{"arch": "efficientnet_v2", "model": "self-supervised image encoder", "dataset": "photos of plants, animals and fungi (iNaturalist)", "train_examples": 77898, "image_size": 32, "crop_scale_min": 0.2, "horizontal_flip": true, "color_jitter": 0.6, "method": "vicreg", "norm": "batchnorm", "activation": "silu", "depths": [3, 3, 3], "kernel_size": 5, "stem": "single", "expansion": 4, "widths": [32, 56, 96], "projector_hidden": 1024, "projector_out": 512, "projector_hidden_layers": 1, "init": "orthogonal", "residual_init": "scaled_by_depth", "optimizer": "soap", "beta2": 0.95, "lr": 0.0019, "beta1": 0.9, "shampoo_beta": 0.95, "eps": 1e-08, "precondition_frequency": 16, "max_precond_dim": 1536, "merge_dims": true, "one_sided": true, "adamw_lr_other_params": 0.0028, "grad_clip": 3.0, "adaptive_grad_clip": 0.02, "steps": 7100, "batch_size": 256, "epochs": 23.3, "lr_schedule": "step", "warmup_steps": 210, "weight_decay": 0.1, "adamw_weight_decay_other_params": 0.05}
Rows from block 6, named by matrix and row number. Rows with one number belong to one channel. Each number is 128 + 32 x the weight over its row's rms, rounded and kept within 0 to 255. All counts start at 0. Numbers have three digits each. After the name is the row's rms in percent of the matrix's.
# convs0: expand pointwise conv (model.blocks.6.convs.0.weight, 224x56x1x1), inputs 0-55
# convs1: depthwise 5x5 conv, stride 2 (model.blocks.6.convs.1.weight, 224x1x5x5, trained with AdamW), a 5x5 kernel
# convs2: project pointwise conv (model.blocks.6.convs.2.weight, 96x224x1x1, transposed), outputs 0-95
convs0.47 110:119176177129131125154156078151108136160143120102105148179138187100176087112173163134094160085155176082136206140143175181080122119120094133113132147167145176105112141116
convs0.48 087:105126103180142119138113073115112153133072175128129126101145180213175161112065161149152089171139122110168094102148120086153167118093148121139181127126122096170130068140
convs0.49 093:076116108194164109102208147118149161113156138091078165081137146170166123131108157111151142149123085141157071139141110167181109118118135163198129135095093119159136080150
convs0.50 106:084099153115146104112143123137138211148117091108062086116132130134139100193125076169142172149148147112103124114143147143176065086084167085119157104080176162154122126105
convs0.51 104:130160164097128091108137150157097170190110099111178182142117112115151122159148098159130165102168112125153184098133089129144079190180100131163124158080110121109052083129
convs0.52 103:166156147055147131050157144081125129126142113096167145083132152164091101147148148105139114105117119151181121135144082179171100163221082123096128141109137130144172105114
convs0.53 119:137116100109107103159137144171060147088140103111062143147113205081172135111103075117145113100108087125168127127100158115177156059143109136135159142149062126119112184120
convs0.54 101:131098156154099113116131150111181103098128116122094139097180082135079140194118169116122144131118164104089096093112068132173141174139155101154135064103148036140090144107
convs0.55 092:142129032085108120142146088113140182108132117152107087118094124082149171101131149168144168153127092120080130157153144168141131127069159113184134110158184075162175113122
convs0.56 106:152142109101116158104173143205138185122152107116085122071130137113141072122109087195189135183146131110106139094106087137135107134084095082085145155079139171151126102112
convs0.57 104:171094091106174114078129113117113148131086139169123171131159129072095099088179103139138067212178123150196192129144141131146117130132091148127079128121133116168133112149
convs0.58 093:125138184079146105129092205144078093152159115120106138112124134180134117158118098176146108114132042204142160098106154133108086096131103073141111125120100143177108097142
convs0.59 089:113157075089135113133176138164155118127169148092060062087114096093126098093083118147129177143106145132104114177142107162131129120148122106105107023173114113106139162152
convs0.60 106:090111026137116142146133125110135124124205144084129112168177168152126154150101161193097161121165151158172155145141128077155154124127118126129097180128113122173145173169
convs0.61 097:129139192136171154118141165107102111152122122163136122098133122220169133140125129088118104104159063122189134119091157116100108083158128159163110174083100133210145096111
convs0.62 112:116095133124094065148140107103166144108134043162124086096115126202168115137120086155091078130164140077154115137148093143162110118078115092118146126151083146085079157170
convs0.63 103:067154110098101081176180105098126121140101113068120166069115102131046156126131144147104128081142100109156180094127121128107176142097137114145122101082134189173156111154
convs0.64 081:113069142137120118143160052072106141115163154109087117114152112147127168134080167136127117135159151098142110112143119105156134039102194078169118115172140084194118139148
convs0.65 090:108091078099211101089098111138129156122083137140136127149189125093107128122144121113108120186185102092161168128176153102133040106137105147107084094129143142135151082157
convs0.66 100:165089107101123141177089127128075130097130158094124122097126128089130193100166123112151097132181151109074053154137190065090139117116132164072174150145116141154129096153
convs0.67 096:119082147049163153044127184167145128159101149123127134106140108130061103077098158101152112153171075111174138105148106064170122113093157155136104126125158118132152132143
convs0.68 089:118135136066173113107109156145152164167057125150103121153217115102106116077128155095142090187171072107152137102167162127121108109124099177122126079126138104162123166153
convs0.69 096:119152079108138113157080130140078170138107050099145092096128129147100095105214158085136136109166193116122141128093163142063126168149123109133167150113096127154179117103
convs0.70 093:120093107153104117161240107166127154140123167130140077152113150171116154133140147148147156158159067085124137169193099145140130090197149095141088098130155090140130111126
convs0.71 088:104140089136113089149248116101152092137150117046131110141122065160122157120120111109133167173122141125107132085138102127122143130149138172169068149145158105127120192120
convs0.72 087:069126122154111119088195094096124128144184122105094144178132106145135185128124133169112137164082114164160131115208100177194099092130163093142108099136107144111099082146
convs0.73 099:106114115125137090204112138121114164083110166135157128127163158082113151124143124124120112109161106133174144173172069164091146198143151135052141131180189094172126100111
convs0.74 104:108161149147112104149071156120089111092096118128152068049109172125109124121156137129156113100094146181142106133073094114075130069201148119119104132096122152154137165068
convs0.75 107:173080105185139117155115123088173167098068120040119111113135196178097171115142188086150112127151186069141122142092122122150126107143155123151158124130131115142145148117
convs0.76 105:149125140128108078103138141129092148100137146162137128130134123147064152097095122096124143158159163164149154161117103111148071085110171149103125145069159072039200084093
convs0.77 108:125147164133143128101114147102163145128092098105154116159106080136062100129166129135154184099133124180130173132160137142168090087129128058126155145086030126100177120171
convs0.78 102:120137081165127096131148159128102134184045116120128159079152149100102151175158104110135076143168151076128112137128084134157109205108129163100160194121116130063116133111
convs0.79 101:178149136110148138159171116159143105073127085115114065150124111195096133123107113191127131147174127108161181096159092164182102081155172074099154091154127118117083133123
convs0.80 091:151110081177161093169171075133080164082124132108153135119169121128109115117134101130143113139147122125067143135193097149184136109107154108171139103181194126129080096196
convs0.81 095:119067100144122161138100110085059169118085149160130118127099152110079150060115129197161072168122127163161112109099114113191146142102117126060133134119128168129101088119
convs0.82 104:098146126113140127135121080175163187071133127125151116183041146173131089126131102115098118177076153170189140111151184188124135126150122109085127161097138102095125147114
convs0.83 115:150115117142118144127083145072141109067050140119106143127169117105138092063080107174144103097182107114106076139135148134104142208111195087154128138091136121097140141120
convs0.84 097:103082111087131114114177131168162100197114172085093072113092103126134162123130147127115147114120140112189117132146091141158118132114205182059151081151111166103097093128
convs0.85 100:146094158131165224169189094103111141092131123102132161082165112083185117100124096083132143091139141106132167120161118153113145138081096147174128190144143109083108120163
convs0.86 119:129175147085108109156091155151157143094140134048111101087078075104126113057192186126139164104125137134148131124115155169158144150121163174110127109192125149121100165098
convs0.87 107:164135173127168110158172180134170210176122130139170136150147129118132131117131052064156142113164141078120095092077118106135093130157106099098111092080140158101097098126
convs0.88 104:162074163106150156102124167170201081176074125084070113131134133165140151160078097126126151132164157114180159113145101132159156110153150098089164178117087152104094121135
convs0.89 101:102144108127135095114117105150134202141146130074105147110138123137132135116120067134179163191086121057125112129172085112140106072091173111105182119110131153175119122051
convs0.90 101:158148152156199118104103183145132148070114163052129102075093151098118097114103094134135079097199089161136126169142102102081122170139140126135097088110125084150142105125
convs0.91 109:154169126142141089116119159186168131163113149116123161127106132157168118159102119192156080184176123102161207125094110069057121130177151075134124104147118130118129121170
convs0.92 105:138157114228058143115141141098111189071117097082150118087178109116125113088124128134138079131156083182128160162165103139067097108151169119136128112109145136129131145154
convs0.93 098:126129088118103094190162163118092166139119139151153080113113130107191172105155143114091135126151051099124150164185087112125172151181187161072116109141150106157128098146
convs0.94 108:139113102105150075116117125175086194145144075087123158091122123144142136112108074146141127195123142065111128118181091134144094098089161106115139105112104131188130123037
convs0.95 087:159149090162135101166096092116076156127175116084142100118057145136117138191148128143128112087144144135083152160117056149102121140139112112177171126166140176098117047104
convs0.96 105:132037115153115105161151172143115143073113122078121120105139108106071200133159179116162101127140126150172127158171076140188116117144104117150139139156066173143161135132
convs0.97 085:136078138130080109155213073099099106132151149136100139131133083140185147140091153131117150183140116087157123112143117101157134058098180092183126107180161108149094128167
convs0.98 087:143150027181140123190124064090094151121141096154111130178141122115089134154129129116121090185131134112160124113181125174167098122157100092120162101190156148104133103128
convs0.99 110:151113158161131122093135144083115165085105113175213148127113128127119153132172128155135147153161110180159067099148085177158209143142163165109131118082075157149121115104
convs0.100 101:092139109088097099168163112099153145136122106067119163028152121159045126119126155124118121094095100117174144112170141138126143162129088151118137108070108182116160083145
convs0.101 107:149153134145104154121168194133161171090103087075116124114128082154104149123108156075130089107118062168110127151117124178121109127180144055182165146115113106174179103121
convs0.102 100:139091126175142111142179068110137172118189103136098155155193149167100103135192129144178125139161093101114177106110110090169078102148148098138178129138134154124087086162
convs0.103 101:147169064060142168140155161082160161145121141149133089158109116098164160104154094109155056158150130107128118158161080092081122145167194117136152149113121146137112063151
convs0.104 091:129112170140150132072158183163154078096090152053148119042162164157177116100069121132143143091154079115106109151152090123139146125093122109179129147134162092140120121141
convs0.105 098:166141107118128163136121082118106097093189082073113129156067160158133119181117113097173052076149131133145167154105120097109170175149104166158107131136107138103131060128
convs0.106 099:090186066082154152103094145126164178125129136089177095106093131119108099102142071120164165117138136139111175160105125129125127147107058151083110154143067157051142113125
convs0.107 090:115118119154148083163109144057127137166117122117127116167114116133063133125169102142127134190112158091073161120142102118183131205206115095107088110181106129092139152153
convs0.108 101:094107122096149119088123133121177130076035095110155124150156109078117130092160151126141113186167106122167066067174157139131168138129098139143131075138122145166072154116
convs0.109 100:184148137146098138153096141088114185189145119109085100182087121151106180136122118138113096112136134179139147154154085101194144180083132133173096173150187155120159098119
convs0.110 095:152112147112151191146147131041127157125123134104122173195100109102154160141140113163128072192130167120158141097120100139179136118074070161169157161142119141166161091136
convs0.111 108:167169154135120116139103116105123152200133173133147069126138145142162102118106154185067157095126067143205146114093077140120148086155146117091126115124166094193108111152
convs0.112 106:080123062122145080090125095163112183127109103094054089092118156172109144172118082145183132178165106080134125147094092151152136103086129096103121109107137159130171104152
convs0.113 096:144153085102131129147182138182118191134098142105208164114127168111118070130168113093168085087187141122144160130073084122156142171144087140136142143114155182101145136119
convs0.114 103:081127089129175145110150162106158153110055120142188136135157113101169135103136156122162102171178077108142084092144132176116147093152117138120161082133091166150053173146
convs1.47 110:081057086067075093095117095095128136148143125140151145155141133154160158143
convs1.48 103:118123133121120117136149145137147161186187157141167197196164127149166155134
convs1.49 103:122124127116122125133145143127131156187182150127160211200145127135173169137
convs1.50 089:149153142070081150158153095090106112149169153109068111175164125091109153153
convs1.51 107:128123125134128120136146141135119146185182142120141204207161124130171179147
convs1.52 099:116128119105110109106116108111114123150166153108123182215175111139177185158
convs1.53 088:205171145204207114116110122118118112118129127117136118112120095113103099100
convs1.54 118:090069072065060106096095077101136122109131132147146137150139130134146153135
convs1.55 116:124119110128114120142140132124114155201187155113152216197145111132148124126
convs1.56 086:146117115128135134136114128130140148196198134133119208205126127121161160133
convs1.57 100:143139116117119132127102117117164160121119119227198117103121187174121109125
convs1.58 108:120126150136126130154167166153136171201198155125161191177143126134143133125
convs1.59 113:117118103098122117099099092101104099101098077098068098084067125105102087111
convs1.60 096:126135085143128115142090136147117155153001160114120158122103125121118148112
convs1.61 090:141126120110125137114097087113150139108117161158168161190185134170180186163
convs1.62 081:138119125127114140158142091103070062095181194143153157108073149134108120133
convs1.63 093:116130152142101117137188190121133132181206177144133132177173131132122128131
convs1.64 099:130119095123128142155150144131118177215156120101176201158105120149156148144
convs1.65 089:117122126153151099090136174169081079098171191095081103158167114131119123141
convs1.66 102:129130087099127119098059060106119110090086121148157148152161148158155177157
convs1.67 102:170155151137112156177169139106204202151112117170169121112129117123113111116
convs1.68 105:126125126149121139144150146129152192199172136164197185172141131147143138116
convs1.69 104:139124115134129133124116138135128137161168152139160206212163145166162176159
convs1.70 117:122123100103120121104077080112115091069074108129098059078114128131100100127
convs1.71 092:135135144134137118131161155131117154199181123125156195190159135150168165154
convs1.72 082:116158159137128111157194192161122157178172140143122082101125152109081093127
convs1.73 094:122124123125127133137146152144142156192183171125167206188157131148152162138
convs1.74 094:122131108105124125107113102139126103138181186088121173215174125138160169128
convs1.75 099:126125107107118123113126122125141156169168157144171191207176137148168174147
convs1.76 106:162140131140121169139119129120195149111123110228172127118107183152119122110
convs1.77 099:133111135130125116080125131128102071085157151114078072160179128067083122144
convs1.78 108:131130122122133120139153151141117164207190138119160208191133119131153145130
convs1.79 094:135130107136138127140186182140106152209191144116139165159136138126093080107
convs1.80 102:121128135120132119131173171145110150214217142124147176171137128128115122132
convs1.81 117:114129139118116130127126115104122097113071081093096086057060111112102081110
convs1.82 102:132144142124130124120108106117115088096089083131079071049088123115090080110
convs1.83 087:141155152170155133153186161137140155154117089128152091048077130139118087108
convs1.84 107:127123119104124131131128122130131150180169135126158207203141115139185187132
convs1.85 093:137109088105125093089072067097127095062089126158139133138161147161149155152
convs1.86 084:138118122135131138128093110143154150140132150136189206174155115166192180150
convs1.87 119:145130110087115133129112056094124109081062087138130119069082144141131090114
convs1.88 091:116091077081101124118079074111166151106129149146157152175171125153168165154
convs1.89 089:140101157072126112153130093164114165046146140148078116174074127140126145112
convs1.90 094:133151176183140131167190194180138163163164169140126112126130146117110116142
convs1.91 084:095121207190142132140176184142161122126141117132106115086091150131109081114
convs1.92 091:131125112122121135121104123124144116122134121162147169204167154167185209166
convs1.93 117:132124121133141139113094109138135108052074118139101047077109136113083091120
convs1.94 078:122141070157122109161081153120122120178074152137067192082123129127147111135
convs1.95 090:145145148123109145170161114101178187134089078172177121085088137140105094107
convs1.96 082:147144139146139155140144174142142161128189164161172111180200152152144153165
convs1.97 111:138115115118135130101079090114107077091078075112090078077091114107097104119
convs1.98 109:119131165163125124153189203147123163200191154139149149140139131118120129126
convs1.99 113:138132143117086147137148110075141140141112057151140143099047148128150117062
convs1.100 085:137148126102124145150137117118149191174132118156195208170125142136171163125
convs1.101 105:122168215194142141166196188142130155149136122133144141120127127129120123128
convs1.102 089:112117120113113145094111136121132137185186142131165214186118121151175157134
convs1.103 066:136170200178107137164181174098154156159130116177167153146107131141144135133
convs1.104 118:129127161163120132141200195145128152197192142123137168153124124128156140114
convs1.105 109:090114127145143090077124176152082086097164153076079114151157086100130142149
convs1.106 099:126118125122128134147170161125121181218191137129152191177141131129117127120
convs1.107 112:127140135139138136140132128135114114111104116099080051050093132101067079109
convs1.108 103:133137137107095154164145110076161172150115076158159143087065116122123089076
convs1.109 098:130143114106106107113112130150088092120169166078077129182190098095122164167
convs1.110 108:130117121118135133112109104130139134141135136149162203196161130159194199148
convs1.111 084:148136157165152132122178198156105084109176141119132156169145135109173182152
convs1.112 085:088106152159097113136155135106149153161043127148153048109151131098101132140
convs1.113 106:121121098102127133103071079118105094078074103107101075075117125125089090139
convs1.114 123:132128115117118134139131134142140136158208207141142161188205128126127141130
convs2.47 120:068128118104125100132143147121109052074115227170115161132130136119136123170130138152161146205085152078158068106116091106112131099049093114095111094108126148115107109119157119125157130132192117113135093142106169113075158131192131110120109170083092103146091116108157094165091103104168136165
convs2.48 094:107153199132109145108128174148158122146062174115104114106079152140105137137104161069084097106175153133142066122191143096138128117120179158122108116141179160092131127146125148153086164147150073150116131139149180176104150107186131133168162146122117110046128136103210099164091083107125102171
convs2.49 107:063144174114172137130074152117175204110125152107173066153110130153157186100203162125152090122135137147103099108119126073160146112146183132135108097132136142147112124127210173128158118109147128116105175158135136119139139114122103146107091198077115112109158038090163092106121158124091138153
convs2.50 103:118122102151160115165128189110126141124144148090162148163145086230198122125141131196171159127149166106131103096079149133106122167154085062134103127135131188120070088132129122157123050131146176144109128123123198115112117140098110128146152215079126126149094105135098144149098169114109128135
convs2.51 097:118129142086106097110120122156075119117149092116135137109143147165097136101151148122141095113144163064123204148074152108105074143159048125150088138097157138124064124147100103160097065164156147092112172063110147125095053125132141069083075178086162168115165126123105121143148133147077112126
convs2.52 099:100154083093133123107136148120084140131162056107062177088108106157075117110148070165107100116176123063132161169133135161148067096125121116200090169135123130121123109164134151128120071148130181107157152154098112092159120130176133161093028159116159163093146112126160139163136112113163153112
convs2.53 118:108131125120161200091142183088109178127103100178096129124110118151113085064094157085121109124132198121144087127129105122100114156091088135116119078131111114165046120075127182163147131132037159138111088135158179139117137153155108111160081180171055127136145145173104115125134113142140100135
convs2.54 123:114156136119135169116167158135097157126115119100129100101128070140096118068205087090055133056083186157122056111084118146154102130128155172133101128133112093153093069035129165145136120161182128182101123113169127156174121152102151130078122143145149114116136139131116131126108106068141098111
convs2.55 101:114107116183138163199131180148137093075134141164117131150138185088140116090119088183125065122057114164100139138124197121149103104031122132140174137145125115129078167088148144157140135146164126151131143184112143089153115100155116155120151104131046081139103116094131182105112132135079105135
convs2.56 109:127199123091087073122128112120165153124116073137140149080165106205159087144119136123136126123099184095140144135089169087098108106165167085109055137149147095133103126114146087139153072099178090178098125136116110148079124173139125098116123164125118144159102105129083176111054188180116162132
convs2.57 105:087128110159111123129094108128216105136091149100143178126144144145111104066105160109138170101126100166135137097170172107106072140158073152131112159134102146145126147140088138133162159154104135134103162056139163104125096184111074137099113165111146097176208105144144133100175120085188047144
convs2.58 097:128126168109076136118172177119109106093183127155061151087095150178123071133174091077124131152134130138072126100168180098083075141102114085156110142064176080185103110112140113107100081129133121113143142099114113114104086068112129129124135130108139155179133153151104119182151217117142103098
convs2.59 119:048137061107160162117164143114126177135126116130160187070141160150140142166159111070176024127184100109147066114121096191093108172112158118117118144130078159118165091093130139132161173137080125093080157164116121127096134147132107124118107112100134084159149122097126144095132133121176092117
convs2.60 084:167139154086150079136145168119095109146127143112121138119172125190163146151117166126183160147134144158037116148097122105038104191146112146177081118174087163119119064150113139137143064116128154155132096133120143144103103174089044130146117120098151113123065104126116129109057124126151119153
convs2.61 111:146073108153133173178188126120120103160147092141076145124071101175080101082133137140143163106093095115108089118114147143153155086129143134153227147088095101112101091150114126101091161115097138108081127177100160131116123173146099126147081215091163108168153163124143067173104113162116129146
convs2.62 084:139102147120118116132094147095118108119113154093131112138063133127177125199157086126114116127137149145082120197072125143114046128131109108153118115113070169133151149097062170156084123115154098089178121181133152164178168153097103127160127157138131113133087089137110166125033191102180130122
convs2.63 078:160164152205224135117121154131121166148139154154137159126164109114138143135118150140132130140135121082094150112053143170113129091121200133139078100105089155133191110157137094161156136166089107108188081172119092110141103130151135135173119101165140134182158061119158145141125106096217115146
convs2.64 095:105112136164097168132108192165140101085050146178059146147153172094137148079191110113102104141194084134112166133095123163165112094115151163153118174104134091117145132129134157119118127128165159123163178131051095085120114110167120104136144132177136173128192184138147121120130165110111121064
convs2.65 106:137152191121144161112107117137136164161164137068085101134133171113197152164127146170127167150123126168188096120165082168141144135137145029199121101093151125173112084114117136120110101171151210129155184140110145100195129145132144093103142121169148123080087117079116121154124113113111101149
convs2.66 116:113095133169121124140119146125105093106212152155124088184184164175139145110082147136101160081152151090085095073105131144074148161147113137115132087076113147141147114104103138142088147168095146130129065188137142140113136116161050076159162114107072126180122150116113102159146151120055087095
convs2.67 097:118092154169112059137077187060175082141065138124175093087108126108146091162119164139156156130098087146145128100146173148096111141156110101117080165094098096193120101158121123137166186186131085136140140065104137113110164159131093133102170141093132150115193118145142132134161114106178078142
convs2.68 097:155141132148084059083105159083147134159105112117165140087176150123174046127102116124090117185180124164112095134208136131131100130164136082144155099086134142192119187165119129120152154125126124106132129094082128142168137158129123115074144135169128141138145113135171127122136167074135016147
convs2.69 094:159149086167088107098112159167072094159168118120119163167154112137116137069170107142128144154193210086094124110178112145071138128137139115108153103055104090153130142147100170162108149112134126099061098155151151097169125141130209151098130097140160177100122129091151100107129184169145088112
convs2.70 112:101153127125114131109172136161107156079112106134092168102129128137165149174165137047091084147147147109088099128143207132126113125063206072114110124127110150218133118120108144071111119116095082082063127129139143185144159100134136141111114118091158136185131143122123142119207158094135092136
convs2.71 099:114162129144116112162164161083123143072147125107142158136104184151110105101182164173125097117162071155156177146077150163111100080171142096187078129112159098139086162117104108160146116079182163099160150117074151142134107112157071139091118112162104103175143169081119053125159177104099129153
convs2.72 108:161117120172162182110149145172152111130127155143088069092131174133142127133110098118126124139162114134155137118102160193182207076133129160136123166126191125121126121157177126138144155141166159075111142094103176093169113124116102046206089127096159164108115177088111127144180198115152117124
convs2.73 098:141126092141126174171130118143109103206113145124098088156162161108099144084114154110138094070129151102117125132100133174082142175092121110096133148162067115121094124140106118125107133047152126194172077147119199110142159171189215127135119113135140140100098138144099095074120139132199135171
convs2.74 096:098181091111141105107102121103121153119131092113194137083078187139105162160140128085135109134192195118130067087148142204094099156151166094135113136077178098161101103162102139098113181132141179098108129106121109093172105151087098085156080093077085117137100168135173148103093116119133130120
convs2.75 098:094130137156141165149081109116125103140174180089112133143090102179149117117091117090114154098101126069108105124153117128100048191125142156107064155142150093137115144118138166151080124106109180078193184115122091085074140120117131103123108143101127142030153131087091104102163185116102154103
convs2.76 105:108095158172115121178109123182148168144097132213128093101088139106129116176095144158196192141115067182162093114160105130173147134150099110137129150151083142113136115134122133158130069099077106092120088102115137097177093071120123089067133177157049116128129144116110093154151165092122144117
convs2.77 111:094167103106176113155087128104102151174079203133116137132108117111150072111125146131068070117198146106140120124115128115093131123147176144163091151101152106147140137208145104136096076123072165142128090174104125111144158110156141142118151163141183178182153149137133112145077044098097177111
convs2.78 092:120115075117159107127101134141098132098086099116136109153155116117194107133087125128072168130078131119139131198119161110103179118152092150130084136147112205094153091119068154095145142086111144047122132123157143172135145129109143088098138167114132169126120128061074086062096134160138154044
convs2.79 099:119092096142124115121109189078082105182126122095189098122170116171156130132137172171159145127105150148117159161086138117153098133155104119077149117189101172123084156114160116112102097102198181151191147145112146137110158140118169147093144222095106117150139094170161119059111153102076108137
convs2.80 093:135083087170189216083159161167155090118122071148099121158110093124072146108124075146166096103091125107152086116130107170124135099132091113171184122139136105135105127157135142162120135200106167127152115123091120067167083108138133112149170143150124119122193186119143165115061099102163159108
convs2.81 113:125101183075076128168141101102084173175088079160173130182101138102128155100147127145186146140173080108074159165115117171089133102175127147134170140092145141132107094156132175119120128107085151120107127136060090124131119088137095121094185186165160152184180133122097139142164146091142119186
convs2.82 114:193107130115177132115135123109135042119045148145222157136088082026136131135138112091127084147059124159136117108142097164104156160112134140126131093132163117127125057159164132094132129151066175104149108139176152170113135136121123112106131136145108144139127120069112106169143107174136134100
convs2.83 096:142139136140122167093155086079098101070077151122151159164133137126108083138110094139163114175139076119068091154117128100096106153144066098123092118080073117141091176171124120085103148162048156156155188060114092134092114132137174157119104158151185141103169144124154167116093089092139142148
convs2.84 102:129114174133193162121094128164118123054085148135124089151132168152109128110128090124121153168136127143081121154125143084043169134174081120171129138088110118117072162116139150167151162182050126187134155171113141114151152101102152087136162080142166154126123204131141135148099092132176178101
convs2.85 106:111120208154072120122122131123091132152115151169112093193125155122090108166090131169128135098106108175198112066142120142074150131089110144158189125172090074101178177086138049128116106116192111136123134111145115114167129157108133125170173146125127058165067159131114126136116099163138142139
convs2.86 101:113149134112138111154147102036103132117126130128122171155064183160150123064134144134123120172163171171121097150138135135125051123145146108163138103089127132146102125182086137161123132104115119167076185119150180093193072164136175170076132116128133183143134164133207112143169139176133132149
convs2.87 094:083096134133106155179055182097158102113131170065094142121105096120086064128117128102041064078144090178156138105166135126097145106087144090114147138078126129077162153160174143116092086136137112120131096144102115052127105081123138157104166126157094151177136095099167104147125131104130114151
convs2.88 101:133175153076132180075127126128132170087100101078127105101133114172095172139106126218124085094140148135115145112124102162093093134143109081119148112131075149155145137152155156145132181043116122101173156167143108127143179175151115090141133168110089082168085191128135113097102155168147143195
convs2.89 087:143155159102104060137131137140073141148124126137133177110175139205176151153101186123134145101142129193074094199103151089076160160169161173108087132148108129114146108200118190135132113108119124149144084117157091114112109187086065141191103150116159107121092119129132089123111158154128128153
convs2.90 103:180141129122158129161141074149100123104124168155146130128097129153107121145154110097169131135181084138085084168115233189101093144173093111117095156141120131106093140122112101074098144162097145166152175146089124181120143187169144137135145143120172103054155102164169136095152098144104057154
convs2.91 109:145118131132145058094078150100137205149183123117147098121171174199160143163155121129136154166196102143101115118096216067108141110139150142131110115146131113108174140098125106115126101106143117176164096089113135106119157160029130139074115149159127142140138182129195085130136110168127118137
convs2.92 106:102108168154144126114107104148102156140126062137166068103099114124130119131135137053142123090108093134138060106101136159169131117138052116053153139117116113124173144114119108136086125124157142166172142066138108118104083186136104096104073160105173050155079125071076065119159128126151139123
convs2.93 104:137145121110066135134171154179122143098141043119082172086110087160144135155106094133116169136189124116139085150161152135127130116107165101143114137125188186179104170171105132126158098184130096039085147107112098120112097075126110122141120128085150119189173153189123160125121132088086099152
convs2.94 082:152142157080096078118125161132090098167163146117097151103171178159201142138108148126159189088116106172079099155111149085044124179107137158167067120174099109100117089177117168165155068108129148138098105115148128145110124168102050108173119142104113082125126113130149104109097111148139096157
convs2.95 099:141139174114136153133106113151105205150157124080072110151112157122167167157172149158114152187135155161173094152147075173102165128134151062179132093077130102152123103114141122120092100145123195134145171146155118118192132137126171093131150085180130096078049136086114106154076137142094145149
convs2.96 093:153127132074125108168137111077172113166156161141152176112094105126117145098130129133153115150150131088117117173107100112105107187140141153122175191129100087176073143102151150089155090127117126164156158055130175082125149204141104110140080125150103126158167160109046076162116176184130167103
convs2.97 115:138118121100140097213210061105064140159191131131164149117165114110128147128159084108088104110110101138153115123132167118144123176105127114141062105147125151168151125110091137107157123086114144121075105111213202184118115153122142085136106095074108132135098090154110119123185129123105166168
convs2.98 106:135108140114144152104095220099148176111088128081088144106150170130101119111151153218145115066160170169136064093137094162125111166117154100135141160125102102138064135176148143143137158081163144091090176099154093148153159107140190066113111134105152087148134134119157177131134117172143089146
convs2.99 119:140196159111085122103159124078189147155133125130140130112188113069120107108087099140140169099116102146104151131158123123132142087118090110175157191104147182158109058084099133163139097110110136146101135149081131200140152130122174155119196119102113121120206110112126146126156162032124149100
convs2.100 086:172138131233145146118156127110123150111122073126121156153172165163053138149127075133196178150112091120115111114057094126179141090094144117125124097113078095125171105165129117142106072160118161130140081152140113122163098108150111137104134197159140081155137123117122085100081121060175131135
convs2.101 100:102124151145103099122102096112141124139169125079089169174117185119159148193128089103115169150204056092050107168158131107119119113108128130133148097175110106198129144169124105105163089126116163103184125089096071109135147145099073081094146101151127135140148097121137125151163159165108172187
convs2.102 101:133155077118122134080136192130209127138079141145211131131097101149176111099127207101143128155092151080189102104113102127137086130147114170098073049089121130123125128098135103156110148132209081092137134103102149123139124141113110159085125136083095164105153103084131169127092149133113088134
convs2.103 091:137098154077136193109096095120141095114118146145134136163131087074176140165061049165171116121144123098132147132101120072144165127101129110120078163164154131088156161121107117118201142116160119110129138080149131077152176115103069146124131116102081120179146120094156080145075122201133153188
convs2.104 101:096129131077149135158149164102163128113116063098187150118149110152120143142118104155150092127142123168098086144131154123153083155162142153123103107107122153129085135205182142143110165107082068129095135121100089097085111094227128089107100120148143088147098080058179180148127122090093073154
convs2.105 095:126131103117099075110067131069169087126156138113102152128160123087108101090124112122118106086133132117111160115175170165084098068119101165125134192146159123061133091119145116114132091125080112119138110103125103152095107109081134195096151119064113181187198134129161122148158153064123060093
convs2.106 098:093151109092101115090089139199117152111140100134033117154102132150095165107128116138055112123099179140095160164154104181110156121127136143140124141092153138119134078142119081132068176130146131163110115125119145066168172108135181146163161192146151131135199133087121145177078101080160096104
convs2.107 114:120118186062127141101092132128139196137102150146151110146079160101168184146138127123146103064149159128045135112150127126115118140143159082094146181093199193175119112183133174088105155134093152130136168140132087159112085114188108091150157141112101085103120108092165110126107164115160110177
convs2.108 107:155130133107118128102099092092167133095130158044117178142159140126089104067131081097165126082077124102101124090158178162075103102110081166122096191095116164091115121127146123127171085154127087084092181109106167165100131159079129126112130079109128120175161105120127126097124173062127067137
convs2.109 105:149104200121103159114088101072193152133125150103136150146157113092136097070119109131157099094087121142124135141110160124100129148152074188147185138151143196085129109096068109125138098121121111108071216089154137136115074169114138175132134111141178087200151116142131115111115159069117089118
convs2.110 105:119180117170136178158112134081142150099173144122139127129073163164111115140182130170115151151181104131095077148143151124098091109174104136214086065126153197057115153117128062121159134148122096179151136150128160151118163194095117129129100092107133105163171096164140089096136139096083111114
convs2.111 084:077145185122085133114128151155151115176137160129122118074138128127111114134179092132135165074123083127144131157124088146090135088194144163136121114155171119071177149149130216100101166088171097134159131161141174172110152183116121151113053136131154138137085128146100112120142210117140096195
convs2.112 088:167130098098151080092117146140124137137112124099125137121125101185175152132077170138162144151106099104060080139106150067119128162152107112146106131147113132110089067130149193189114036082176160131129105155096123122109121209103092142098122203109117104146052145101113109112086149149123117122
convs2.113 106:057125166133141119171095178096101045100104142138161121158133144076103137156122160122152107128107073153175132123176119132162104182078184103090161100127139122126140187139120159100140094184136146116109080136115153102117129064115135128156199125129088097191132084137144170130098157142048111124
convs2.114 097:129103117172121123139071058152121151141131134108114123117095071114145087164114098115087145130145115186152085116103165141119149116090125080161144113110111097113080170129146119091168181089162211147120122155106151070142093076137075131127105182160164075166102055143117113153107139149052120164